config.yaml
model: "self-supervised image encoder"
dataset: "photos of plants and fungi (iNaturalist)"
train_examples: 45211
image_size: 48
crop_scale_min: 0.3
horizontal_flip: false
rotation_deg: 5
color_jitter: 0.4
method: "vicreg"
arch: "convnext"
isotropic: true
norm: "layernorm"
hidden_act: "quick_gelu"
layer_scale_init: 0.1
moe: "soft"
num_experts: 16
moe_every: 1
expert_mlp_ratio: 0.25
slots_per_expert: 2
shared_expert: false
patch_size: [4, 4]
conv_stem: false
layers: 10
width: 192
kernel_size: 3
projector_hidden: 1024
projector_out: 1024
projector_hidden_layers: 2
optimizer: "soap"
beta2: 0.95
learning_rate: 0.0015
beta1: 0.9
shampoo_beta: 0.95
eps: 1e-08
precondition_frequency: 50
max_precond_dim: 1024
one_sided: false
adamw_lr_other_params: 0.0015
max_grad_norm: 1.0
max_steps: 9400
batch_size: 256
epochs: 53.2
lr_schedule: "wsd"
decay_fraction: 0.3
final_lr_fraction: 0.1
warmup_steps: 180
weight_decay: 0.3
adamw_weight_decay_other_params: 0.05
Rows from block 3 of a small self-supervised image encoder, named by matrix and row number. Rows with one number within an expert belong to one neuron, the router's apart. Each number is 500 + 50 x the weight over its row's rms, rounded and kept within 0 to 999. All counts start at 0. Numbers have three digits each.
Before each expert's rows are labels from the 100 images, of 14848, where the router gives the expert most weight on average: "patch colour" is the nearest of a few named colours to the mean colour under the peak. Only what is clearly more common there than usual is listed. The data: photos of plants and fungi (iNaturalist). In brackets: how many of the 100.
# router: slot weights (model.blocks.3.mlp.router.weight, 32x192, trained with AdamW), inputs 0-191
# up: expert up (model.blocks.3.mlp.up, 16x48x192), inputs 0-191
# down: expert down (model.blocks.3.mlp.down, 16x192x48, transposed), outputs 0-191

# expert 12
patch colour: pink (40); white (39)
router.24:413444628443501464533469408406564539470509528511497448562546602420409521440521557523459444590568589526459484519500439486552439550485471542495454518493522597523500517443624503462467568630502513488457534527453474536486628476466534534591497520514572474474499530446513509563547480466523559548504461504475524484408535468577458464491589457514531511480487464485451490551519509408486466462534496518457463428499461458467569483446580461530589375510467495509587497509476427528518550502572505447515515489526517485482572540609550474393490421555461462440543492526539458409467566527470394507
router.25:567586490461521507534525439464522599503537489541479533496495520427484600461427496519476553517520583488458523536464491524480527491549500446516532530511462592549471427550494522515518470496462545453513584523407512526501538328562524457547600581526551585446500464383472541488472406510513489456365464486483552392523564493509465508502543505455538463394478519474545491598520487478523507401548503547499398501539502440500564455461527506575622469510532489545478495464397511492543492593551488507499491516500496486578584507528609490324476623516493417465537478470484478485484544485514496529
up.10:438547509514505497584512456564528501568503563496456557480434672434384474519468492442480601577541483535426443552493466502506594616564519541497518529520493562482419498546510533520548501532447479556541496572534485509592565460498511518485531514533363475486491519489470493519553539579515429544468451453519499487525595601524459526502482511573493615350631534578530526520440488487460450473576471426525445535487446515471564452472450519498538467543483513487522548496468448467449517518521537472443491558508458497468551479503503384491501454494538432505687493523465497463497559537550528498
down.10:532531487499453431502558445443433466520482567495489503483433543443423447509482473564548474456487482531468584447518506507472677578457514451533501557582527496538558533563530445499471480494416476468490562451408503466538463541482432445505556511472465436549466562437541527520529495524484546620511508465510525505468376570498474543571504418532555571589417503638480451467477522530484442509389535527484482561507540475486548468495514358554479535470506548456569446470536556574662481502465456491596470509495496499452469589567456515496461496428540468595458509443497489517424567538556489485
up.11:528421480493509475556529518510398515522396540528504509448469546509426571527482371514596367514479452547558470632399552541570465621588542509515483506474488498516526485503546521530522466580509498374528488460497559562579462460533479527481537456511444542478464511482506470453441509444520473538450445436478514532563504535512531514566553569465523454485488563556534555418543445488415549507514550458583507499463489533523475475537471502487471486440619482539524474450508471478578547523448415488600506524513462538489614503480510576567400447430404452573453463549598554595490491443476519451
down.11:520487488587522521535480490574503460545568537438584551502512495458447616444422436475499630582476431441453464515500430515533559573577425580561585464509472473513537516486469564473498489426526533410453534494555501588572560441578504431525550442486607482569380602466552549477559492492457522495465513445490571478454416558447527519502523503509485467490571550516470466504477544425466523453561409576422518450545502465449467446455463534452524542467505515533444543421444487602447540485474554571447492510541526482547438557543494516593427500488383480500492542479483502470434591452478513553
up.12:493524390528438528537423415469395425507489494531530552454515497580661477451548436521516521548512391457540478498476433625471551432498537509485561595470394461534467500431500480531560494532530479594421571434571467500476453566456503528470440487576388443493524566495462444475542574467500447545433557524481587505593444479457566507515457475472480572498474512567483430479484466409509565474481473484514524506499564488498499462528481523534455529473451592422554559490462551513507501518481406502484513622504519485460495503552534564575483471466450446511453564506423443557491584388528533494
down.12:619484558504558518516503428579492379471431514572472512465522504402550460477544521525493582475523467460542502505484559518507586510417509497526493526521542566444516509489539464461475481448521466580459492443493445416514498482552472561450520438557482446500447511613494520501555565577528581533647491524443597530462496460523489513472609524465509572474547459505552519467497482433429391528489456481509479422574425540418555539483466472534607534491514549474548529500580489556449607355538486546561552419529523516498478455526497503464501473557446494579484515474623483582455452385514504486
up.13:421462496514577484467534458476413430497459547471488427499502554461518526561522436484590432511442513481451469502411575573600499439466453491477534448464603446528483484479438492421517429477557478496495434653525513540572490449515509404403559426511573537514481475531513485486488466535525442503401566487474483511467518469515490488475461480485507430584514578600562481431520487536449536652492485523533473437522485558484430526538512523460363525441573492521583476546531483559575530431565542461543447475424417531549543487557548544486479511514409612484498494470563582514495425542498441529
down.13:412495437467394536457469515536499485555490457461480599524453525500497623402425540588488496496417501502506508437482460501585559497424391525471469516569391449489507483507453491471528489575547486459448513478499516607536492443477472513560492514560462549569454489486500459545524497523536506379485522510441489616505414523493589501485551529554445522491571431490432491456481524461487530490502504485521432554479474465450478498529507477504577459455518463512429545539463439470402548531550494495407474518568512425550464488515498484557505482442486314594490641457444488474449638566452546525
up.14:564452521557466425551478534536493539415567468530487545504425497473507458381484437604408420454472488480490513543527533485540426426538465472550406502481428590466479508529456536503437517484543564488424560492511491494552453588588495395542449535403502601463454498441500465549588433496507501471435481444525524489525509500485504563536484513533582554506394481516597511453449537599441501551445435517488508511492506520568545504421522468476521460374456472515496517533484601549512540502397396567514506494515488549579440423562440577445589479430459491562522478471525469471560530479553425426
down.14:511545539514603551526472474621412473490420479441546542555496502505496414597498478534540519531511522434512557574536455535538505453531434398554483526513402577423557518557468505551409535483620441535457484476476427579489498590577428584399498541561463575563503501510522538547463478600492480520481564530442522466471495563520444395496500588531540507505574444491491441510563537541476487509520406509447521484543481445459476535594523502503599588414535423580454547525541458490489555488494569494519512530483485578551534534502472529533485494442373585477459507506518428543399466507489501458
up.15:526478540484510477535510591449417491466473494513488570515487503443523536497505559476508510515460440613491510539472543483459389463516489515471510438563533516533507487479536466522465595519553577561543548567523525512470499492517495468493530532471430484554453483397504567501594505479359473513460513444552508542467496435405590501600474501491472422554538514514516510488491449560510661558586462526508424459493564487585348453487524482508433583514546506483571468479509478610472578538542440503528503532504492462463470461367400544686519462537477519578469514528502492533454537426500454434
down.15:509426448554560547462491616472490561551446569461536500486522420520507518417473506500479524455521512564462537426534537474425479444578460501550562542378520475473446527532472456473433426465601520641586513507443572515515535504559557492546571494527549587471464552509493483579431537520521431459422521487485450471457474567414374514486438460543496452483526430476537507492471429509540600562478500501557532520485462489456485477500472518447560517483551568485490474484401547540414416512490576549438532506495501480525554510600462574504504485504455566580374547521556517403394502433510517412
up.16:511455491651505493473541445512359562450482510526591472527564514523485440459601509487544500522469494524483492549477439454418628546435448527610492385476469514450431450507512463555466532600486459517492446389480516501571582505502434577463492412435475472500492460530455506545459558517417478486452400551493542531566603528458533498506472549491513424462589478600483522432458444505561617366425450495526509545486459507560556506437493541518563412503470501529529513465459442577464523488549517479448521534488518503483504512464530466530527488415513474539534503570576573490527424452546530521
down.16:549396515481524498443535459524510520422544530445537580426382503482446509528459526483548493499521498514486461458539500443450564621426459502478537439517580502588541521482495524526450478417459528544421521551520477531600474538507445511525485402480453517457513524398510526429493432562483474506584516499443483441379434542481467435453553597551463444501410540579496468488484546534549569385515522531522524436437528585501477470451523424577458571493547567468414419450528582475564489458558521481461442454526552527498460518509504546637474465460518415508453554443437532461468591424528551470

# expert 3
patch colour: black (62)
router.6:519428491514567497458496548500503481493441484519549533514512551407516655478478519515587534413490538489505494541510449446501590532550493461510563488548481501466570403599533478498490491489468599450590476493411488525533526411515521512440574454445394561539490448530465551548483554542422453496289432566510529553564588437470460458527472469479522461434533515544585532485472497495464610615504467515546482415516519456521444513433476487570497514442470438465471518490397448467611485592553477477524511504476512455481567499522439491552501454520509427522594418496537564541477464496467510498
router.7:458511547489414523553504526459430453538501513476541475438416547536453408531550444535482451556442476482532552498481488460488411425496544487476478479433566564545472558439526528502498500523543506602519457549584470450469511503423473511504518613475518450483510521534559531464515498437476521543811546447431447508438454528541473537537496463581521572545512539585396421502494561443464467423494543449502539497601415478491541475523522469439468499519493551522469533473574466502478530446504572421519477464496508523444513462558524485485510467514506622425563559480528470472475497558505505424
up.10:443556537514580519514497540492533462427563474510517572466576472535504567465507619417491565527503536523475511488482485567610479505588499535587596499587550508504455481557537545502542588455546486504510489551650511485471557562430513396494522541490449432466537461527457551479484466520476370414564536377548413479503449563608622488424418518458503487546529506550557484518525459451523511560405429490465499477520446512387513433490571564491470499559495462461527493593499485556463475509522454483550489577479457438452453523455532503544536482498537467478516447416431444537527479545485475593
down.10:463621535556489563508521586583506548422509420428441414475455542453472600562555569518511517580454461554531446532542543554556525455582547547480573528484510462542474411536459406470484500520530480570571523487418454484532482435511563587502493438462425445530481595515485457490506536496523566436507422535477400501594537514476431525548462395487518452553544583545530500606471465577463528519553520563556520502484432464708494471571590528440455490495500501558509467527486486483490469517513466499446486567500556502494546558489529552514539472527544562497554504521477443404455465509508553452
up.11:486503501430464475507474463451494444481522421471497510504536494577516533466469476532488601397495529543461463545513524456480483458527487499498622533514481540487433497481568557572488556488620528504496390520426518534481561541532537504540488577518574614463574442515535438476480544409516516416654526534453522520495540571475523462534531487465521457456499443599487474479517474492501388534459595523567584337575568563454513476529549457466451623508525495451502503590556461403438418455464548447407524499488530484537553542441537410550554509494492428494510426490537527491484526456434492552
down.11:486543519430475525470339423504529439497476540576476534489505619571513567551443563527506538482519565399536440562464539511469464520504489520506476572543522508450441595527552480483462580395383513415474547497435561517545570490471486603518457541541525495407477499508498523406426508521565563496612446492528438513470510464469548458539571397470512467433507527466441519475593551527469499391489476449464503477514458516430456458454468517630361559507566435575466499461525579499564391445491498466439454485504514472495457541462475507461485542478542473464546457454467545548466484542490464503
up.12:516515558430383579476534448469401428563554398494490513465567465535486510453550454449499501484470531452473551463502525544474508559642484461491502476530555523439501577589508483497467501551439480438502498577627559448495463538566433459506488536568540557478453519510524499530470524462505573496617552553473446538424571555454527409599580463518532528476453544475500481516569436509491527516483551459510477540528590471487505553567517495554466456480487448514479466365504421613507547439511597617540468625521548486482488559536605567539487510514435495477469585545472469448505542439523499541
down.12:538506482510475567460432481534500522513500548463537601516528652578465525616576506551489486567513613440537410601535557532480491470499469498506455551503641492459524498481522570547513462552401561378519565537474512503425501512509474462497393531507525550468488492503526538454468533526554548527507568453483519549486544425443533521455507323493476453337532523429424536456548505565464523466460459517469532489500507485548492472531460506515387494397522436604494519474514528530549542475516543518529544420561449494501522486443548481445462487437503612468571504558473545526510498507442456539
up.13:567469466505453550483446507661492576548441444527491574491491453442469514544514428515494397512544570435466463532488464587460503599467550513443486477433474421425494413447509465361481476461548486568507500420450505450538576483525494549416478502483483557475495489512438457478429555511518452473438460575477517570528474491460544539500519488449443644515532471500537403516515442478472514559496540447493582462494490468526466609499601544450554577475472623524572519467560419393506544487519585460524539456546552456492479428575471451441505441578480477476533462504567476513390484506476498516
down.13:463490531395553483567536499434495581476540500557466466535449511438484549486496472495524431436551433469435600462506559525402550569446588474479421517541432491577570588477514450460409479480609494621436413531469589465545441444434526511593545548500448559533506516477584484562538482485472509495480472567519494487480573509508439463559579564563489576491556479575427386491405504464538478556422434544649494502541530456416461496461578505523521466434494515463457471482409457537501520528559451437519512552476496510523511519492488515456483425474507499497516521552439434483585453447559553522
up.14:495539553472426504531433523470587527580587535477589543527543530473607414479474476452464358531506580515494523445565490546402506493410503538511530470415518500444541549457426501551494567525440461454451562485548530473501542554456474539436570357546445464499481552519563595525484587457603434557441540473534500506474554467491449504488606479516493483480500539540600531511526504483491393548501440493429486436509482522428518499560519489502486490532423460509471431447527521442587462511490474510474440425464511497460489469534474384449575600433575492496534399477511402483452448440551479473
down.14:526511502462528463532618479473445498490518509478565404443434505477602431547541393571531476512533415514477598544463475490374512527446502457452458439514391574532548480454545468525595400502469495469529478517559493451470453553502628469528463480518564466514501469464464466454494526483516602573552455559473475549538400502484514470496580538451532513605562406463473467520501471525488472553505439496517417612464417493571596506448486443514424552578425494461450429444500579477460568420505523495531510529583454561514532500445518542508497417529444542510413538545500561552452564490521458509
up.15:471426520463472448510550474541522583509448547448475479517480486443454540514511486423488526539472571554444509448646431474558531566471496519416576551462547436512557523487495478491508461451499492420566594491601532515480458551508510559443557549503570551459508496498504495509509526610462593573448592623470525609471476485417390507487482524483523467576417456582474419513387498594516527550534523431498498516490545468543378563555565495491518496553528528516549595409475476465464533462497491567455508464477475475463481540563446448523511508497513526467417446438464551477516648410532506470
down.15:441407531542525526443425436470570551508529509555486527464510499488506532467521436527537460472520533565529579535577542503493494484445390422408452397567414469390498511520486412517494441514504408521456394496407426481436503479523553402542517550488478580506493424577526436548489507579461447520465422549453526493579575497486536504451430536518425578385520540577485431541438474521537480543521498498481484447531488474442482482448491548551539472537509555595508505433567547516478472504540507513613483530539548513542464432448456524501456514577432496523511540609504569554530399413481443410
up.16:492457567477552492522595464446612619529455462510581511521478568489539494561463484496547462532592455570556533498454484518584614440481498518453420558433488516578516544457489508620488512439512595448569461419452493555547534479574473470450550535493560549582537503550524474539497503433555454523502562519507507483371577565439443501511524543577547538503464575529463444502563572539479527459534447555507536475522476437534532474523397549418583391419537518512525440543432522524463507563501413458492558450491464495543402451591541571465442499459483572573490506501478594513501458484492472498
down.16:558493526554434567482448426495474536523528439587386453543457496420514569469463479609556490546372517505556526552494482445587644496487478550479465466544526551388526563561496567493487585474530536452486450539538500525526397520502459486520561582441518502495484541489475570411525431539500530497591450496550536470569378561525586448489580555459439515421514436554478486410428469544537406503540458441492485540531556567428505558516460502493441505447563485440531478472503411561586530479530599522515460449510518477510530508439526443511461478568441396477526493552475500527508528538450464522

# expert 8
patch colour: grey (73)
router.16:518463528492431509534496485520431490524441501435593489495493510478456547469512518428482573500424484487483511411432427561515520491527519394497545440568502476537417414509529448498479526549589542484537496461499509536569513500522510550538501383480482551527488478549521558508478525554348480489473474552572589521449545429545390488543477596484508472486453496527505566516440507477490609547496435472481478524463661481469473540508544533518699532556512479522613595443489434411506516485571528467511512428481521419460488435498482512526461495564339487540554513458483494453508584532462501508
router.17:485504509455393461518536513635563403475469471495510613485512549454542559516495468501510558465559548351456499484438538618590528505540571462488457487493515457459522480500496452511471528426515578512523542473547500522546566547507524501517488428512569541483416492424530631523529553527487415502463499469553617543490529510534584490554484544534536451493447476496500557526400469571505535455533467544432462515512400482420516477430476549512579499546528460391524457453464466573482528516532518487540493390365500387503535490425453431546495471560495485521575515432551472467474547388488447497
up.10:522470445542529519560507515491407567562542491508501389602548555637414526433499437468509508457493425555465526516552594553587520494509491478527464493441489467542527516519473580586429570530484564631441480561487459550495518541512504437450518486477506630503516507515498541412484509427478474444458425529517514467506496500473389493462461516482499514443396444490487522500494555449477628460538438520527451487541468579398549552481447495487497535557490606502543463586496496486497559431469557413495446462498464493501398494358493536467508515409445525519445440522529538470535435391458510476
down.10:521518457436459530565451533484569532504528456541525541487457536624499509471487442481416499475443509567476478479463455647544554451469484445471416467576518425508517530459422456584580507521458404610498502488472468498481485527567580564502517503499490496512514545458405468571510507497545519493484485491512582530490469501517540532477385445475454494521535609385511552527476579416480533539504514446537547544513537397579586490584477634511485458573524527477491452516535551461495612558499389496528486454491456486531546491604516469465472556536529478509501614552405517496441595430491523588
up.11:469550569485502607535479455514577477468521473497565542475497555431464471543475533441528451442456544552514496314423562517558562491465423580542454492486446472483566483485504507531501465463489527552467473529473515566582546519489513521525456406515566360592494473604482529611452527443515459468525518447493459482425453555479565451438526549520469530534587486502513576462586523527534458564517497505430514555480488593441578567497492515431558538543506542441594518528490470443389445506484565514530481465565509475525465496407510434461503407542388464575545533509482429466494605513482558546
down.11:538541578490480529482497546489435488490528479500487546478517509532429566473500583446479499587463553517520530579487471478513513539508444527494550516493420415517416553459488573617465416546470482402525529358611491512595526502532530599517484482448410516452501509386567496495579509525508478463441482388459408506530491523470458495439606461491528494513486601483486535534528533517555497548515441541574482402474502509511522479510515531463485550517566556498533537534482563525507510557491668534493514493565537452495421476577458458539479512529496645482429428515601574478468358520468499488
up.12:432468477552590520474481494493575484528448525536469598502489494581465442517473482542505426583535485506502463528475453492510378499581452537531467587523502502449571572466526534497455520489330581479470545506514490451404417543457449465447462618522557389570557557444507543527521495607529465459448512507479544525462619485525453483504514409497602466535597509430574480490513485514494509497484574532585497425498418501434503512458450543533498466467496419503414511517489540486661525440461460531535463518529466513509483481445579526543526589497523517473549417555484474480456461376529526511
down.12:559498514483510441503576540547518381546445518515523467506527471509520429456552512456464460557581564438510519509440515524455476493597475465495489510507425451547577488513554462538487566491390611443569460492428493511503514493566509516506441612533498453471590544465463470486499517478496542464442545486469603443514445529593535477481441561460497484426422410464483503453539541507556545547536619420497492517497514480561544489507515503387431545451441449502486485472574449541404461581501438382523486417500426437511558512482485526533605464380497623468506554493458509415588495417498441528
up.13:455495464521569500552502489492554599508457524459470470462439599551480598444479551490539569514488513516454507463483520498510526478506507522495444529467433461492427425525554496612466562442592554472399510438473464527443488480468532488454490616458537457502483531573503444473542409474480480454546406508571526559526526447484558502442485493513456446420413487559478497432536437413430507547535524511478461479450485385562438516512502513449534554533411594498575482499504524497527510530472466551583567418456564450412585472579452556454440564473401424521547624478468536523499488575525516349
down.13:497515565453466537489598477547443645510499568473493491509550533511522461590469574407547516515491495527554524474447498352403478431545419513528505602505589458561540567558464428597526578465529530509512527527449565531480452407503475472514483580491472531515450460397538517516524446497561417497543453506444538441549530504430467484442472495446494522530629504503483517470512505448556406353524417526467479455503506530456414521438456538533547472446473503446596460437470543452403533498507540525485469515475472467552521473571491408458529549562512459473573414529493528411529507470449476438
up.14:482479499458529449489516391440596545520485470543536510485462518496446549494516447449486446485527490547497539539678607567550447523502549527484409584405505466478477571513499454460485474507452567448485525507585543545469482560494491444410510440464529509511540440424509554521586560452417456440488438443448530700563496545523579584484527442505471477535508537542429441537492517526562442458462537458529483510526485450634458454452494444525459531448459429513519542530444487622550440475452462513491493498409505481485494583463551514451520577474570452535582403480504481537477533453514504491
down.14:392488462541483542523520510572519529503485456445477590584561464399519526540488466385563513438474476497441485567460480477499486474477486526500388568544470440497571443518501519497565665510373490543478473510439503491488478505443433438487544482474548481503529521484535471497467460490435534480467493492487566539518638589520485499605454502517550461483520439549586500526518469581500467508537587575448516489539554431528555495469459480605565522573468405408576533515551495486496466530513535511491549471659472442497518531475526453520571550445457588495424468548413504517568453409515571562
up.15:432415601566548418478476476418537558523497479494510477491618511519503522622529474474528523414567400453550540464503478435423475450526542488553486455535480577484523585564511523505530451520479468485575557463417575544444467478525481506463512539505502535597566480434492518445476501534513521556492634537581458466521451531507435539563525476503507473480481586614453398535506535585465556520494471519455493522574446460564552463574475482554507463471510385546440504467573581529571456589486419403503489530447482550469495548586530543548450488584499401456496513426487495435435464528473472574
down.15:420450484576574491498527484533486519549502418468445499524497493421492517417492535551469547503527519480442501537451452356430530386494613468580489514470640533512428494446491390488507584527505532519563525404534438586395527492457530526581436547474542495477590402526419512504508541576480620471521433535487446511489587538534571533523456517441459444489531442601544503436493422520490551539453572492541542518469524490499536531511466444533469551546489465441546445468483528488564430456418533484418483528468475543526502501522512497544510559423514606494495525516519527546624522502457553409
up.16:426537459561439509543462493547540427564598491473467530476475411543559481492488481500438447443535442371432500496556536510530407364485578494515462439559435550506479554516583518504569558494493472483458498390399559428414463595542546540527432511616495478508465574518541444558559503507488506487406524537560541484475478439463483488489537541557540486479510453472494608480430513551460506356488541491539589442495562496452531451501522497518564594437455582539460459552475438457496527519519466508491628564471427501544575544437545468524457477493478511491554487602501481478443528508534487558
down.16:486532465539564479488552485471533462441468486435461447486505508572487501488541397543536531438512489428478393477502505574550452406467551470544553399473469421565520420588453521549547485472547523518456586565514378495430495429528516474432484498551534466460465505482432535549467535466452525502497587516663560481507481510478540560477536553545491513489447517401557554494473497612435480433534568481510498579497503446557459507540473475469476465479527581456435511426588450572472514477462450516478525504605494523578411563523521439490539398452528539438574604454527549621453438496464479442

# expert 4
patch colour: black (58)
router.8:515491579511538490555455501460489420507519454539508607560523566473589510385525473543513522437429501586515457497504517565452492410591489520521408463510479497495493493546561414501545518605452550523513568601575524508534551612511517390418528522471379508484430538611452482531589587482427505494483517461466461501511546570471448533503475527511446443502527539529511490540465542550500518516446505508573490446431525480472455477498461528490414581457565513486586514362488449594405502518561502513495546514461473397414472519520419542627521538418478513513514525461493481473536548536448424532
router.9:430457579412482562499507468439432481619533453502419529381478602457469453492572513483433416622493424513519549485408511510483420470473493502412436417410545489533537514524534516508460539480621472556422391455555460465567525521448435515536451487494585465500548555521502475464509488396526466577577547455426473552447484495539485574500493427507583530551491562554480520454526513505427410514458587428568541518566535528413577510541492450469544456502466477521509489539452447571507475477526488417395530496544463526521530470521510470500536387503533471432535530470514522555516506564518548456
up.10:525488528532411439513491584556551447528459488474505507509521456476439488541514639556474410460533518591490439522444468567530390412550573522461505573427511492428504589465535467451522513450512478546482474479487606478505407569596493507456465549433462548519344536532543515424448492473522509490463586503535506582443505428394547594514509444542534449410533492530536578483548547465574476551531480492540569437444503570486455490531473516529546505441546546430494417516524537568467563585519446522509560426417458532475494510442536458585442420523554552491468501451453561509447479496518557559
down.10:563423552465569450489463405581480513551503478513564429507499420382512516534534617481430443526504505478543512462405529590552502382542596498419517460476513528451479485535554480446575563503540521400568487527455453464536530592559466576512519516535406564469440469459530490584517479528457536453521488525456519485564518408418516503543496479535422532512457503464459529453498517498476476448402424541451491511543480469617515444487529432562508588558477491496523502456537474585641502482475411480520551451538451563530572441485538492506463562521490539510620508504391486443556555505476574489
up.11:536498482486487531480443432416576438473520447570527563492482439464347571478466429486497546461562509387423449506448508548521536496510557456446552426447529550467465506523454533479435389450535526566526572467492522454552529525496510525486445441473559499524496449484519456492472530660451525478471605491511537623490602471466574469434486521468484448629459452438505447447473450501462512532565476553579559413496514592489430491519508513549521491501504518533568590516517537508456494478523453446490374464595547475580466540540542477509490453481593477533603532533432570472539571507533517510
down.11:501522505467489495518477475525505443444452615409489440472432527526478521476519487511520427473548606371483550468442458429503479533485457468486547471611428544474506579550489459526487457650525479498545435522461443465532495506542552571459444489456508516448482412511540492506416561511453548528486484420450521485479482578456561366475424550419491517462486480386556422494507456522490616552386463449461526608512429544480430539463473506392538574570478528471455461567536560525530485562534561485493480545512596478487498471374418539513516490470534512579501419524446545470527537481475532493
up.12:524475555536495496492498550526457437505515497565484571471494508542558536573547545524505525317510518457469444478456539412522520477580498445519577513394534413502520481572502502500452466537500540466514495413520511481457547473487443507465465468557538462434388470465462536536458594411447554562464523455479438548427540523499560462533489527530536449516579508590524559518494526408530448423519388515461498327488455545567479588507533529577550560501458452495527523473507528512430490504487503482546463471523505525406481535381551493421467456571557551452648448488531574459507424419459492501
down.12:429481451405476422480485606492549518479457477510530403515495400470550439460493495443460442373530481505412484504463520463417541467548469485512551592583534403490508466573517489500558574552467518495381557533455476532551418567512439547450536427535543538423449493386499423485508413417483389490360468495422416534453479447453446497531468506547524543497383492528498500523507458549549455480509501546548465615494525511509514481505487467590487545461445537466559581492508529562541504436498532507499520564516480451533556470413507555458490466412471510537415502423450515499480555474556484555
up.13:441495459530522522485524524585430518543403491561498484497489501506501460546574536464560434417520602473538524528556450446514410512431532492483430533433443416536519533449493538392438595572513512345420397568388537504550506600497522542530407499453426474562457472404556515464550492586487488561460538419451561566547522489586525463555499510507530454573493410488540572421468522548557472432485529439459522410444482442534502486602531589533546500445494551533501483579523486375517527493517467506507535432512471468532504461548501557506536520497429439512514534486590503509462480527474498501
down.13:472477441487532472535503496485595501393483437445504375563507555529542480454436539596406513466529454488520433469479571484496385489376536482457457396607505538420535528481440415441430472499443500379454503416500550452495512546488377422503520523526494495531531517508614562483513515499470429488496425517482575458451482573521488583499488463605506452500528508512545534427546489581499565399512460514494464605484485531534488521510482442507427467464457581483531543523548513554526512464517464498487509550469533428496588461520585484437548533397481520434576482541477537510444495553542600460
up.14:539511482440524494563462463589529537521439480455419418477530420514557458504560466497503588445521512575456494526541433526494560615455466527534548436549500466503491498358510489541552542436512513516534550535420527498510429561514455454466459519503494521563475513571494512523482592545582467455446441460511502468446565463407571523540530552538518551480457518549504351512509432505525524430481495430510522502419556414519549569587450457513530429571415493478466467485482492518546428527537424483576440509583414488564412569553505504545562483434515489531342386520463535477433422503528535523
down.14:495541518548478523473463407531462526508544440501430585534461432501535503652508532568499495486459417550518516473529489466640503523443561533445481375469501496527466540480467517505547501550528507566562512434589461492601550543473510466562522500476464514439481476601439516490506517589546614494418501503501470528579412387514450521479569516576432459423503582499471403520495491508504514459490496560445512449616463571428589509522495502510563587559526512469592448508506594529485517491511521463538557426469456441553557576573422446579577462547447462457528528442563501540465532473488461492
up.15:501517496472568376501459478482559559513402564503568416549502465385518516379476460526516410612434411553515522524489558569457452540550437535424487516531431557455529429505517466510538516542531516456488502587479536458487433468543541477463405521530559574478526468453524541493492428577549463480424479537652449448599470456465505517514545476500559513464474487575496428479565513590389498516531561598530497505544508424426501537448436541525472437458492479553442439478554586508487415516535499464479492449456502530447478596486530450469524594518541533578459503546535486488436455518458488414
down.15:488517555491414450467551518531455500536502480531487512501473476423425578663476493531462437551500558486491465495491541450520409579548472623402472497450543449513452472477465530528592494473435491468546530432561444542505565511441484552549442556454502542559484557559460510412487519461613412550500580506548435536384461481511581533518545515526443476450528550567483497448483486528511536423536580447414526479467438453688464553576492463464564586507500438448471513528457466456491502466538468488536490533492467479625524520533468514528550524581519479581479401491521499511508505556480530396
up.16:493593520539393472563510519517538489615591615472460426480476644473448461416510478445566527453524384356560547547498592504513422547556495449521424471535432452533489511456567533428533570539648489535484519485526515506473482526493499441424510511538437524561532572460499536529548448456482497499370577513502451439466556563499535511557434482532489491507452513502534455570536395535472482521502496392486528449468491528517510509443441499522502441504510417464502483560586499483467532469516531463519525572530532462484517500471434514584547404541569570587512472435510509546538537437468526541
down.16:497519509409628500540421519495522479502517449517448506488485518447590544506462538496393496472446467513466489498550442608491461513507523346540513525498504549392481447483461502477500462447571525527495495418463519487521485504464488630479532647508466511562455459377546536551449511575524492516536490539486552469535492524521579482544488377528544449418457450496531504484538523537465459474563497466491521516501436473490487527545560571534530583471393494506496502436488426395514554425516425429540643466525507459568440471583509531571492498536565398488373489568527463516470495507506577566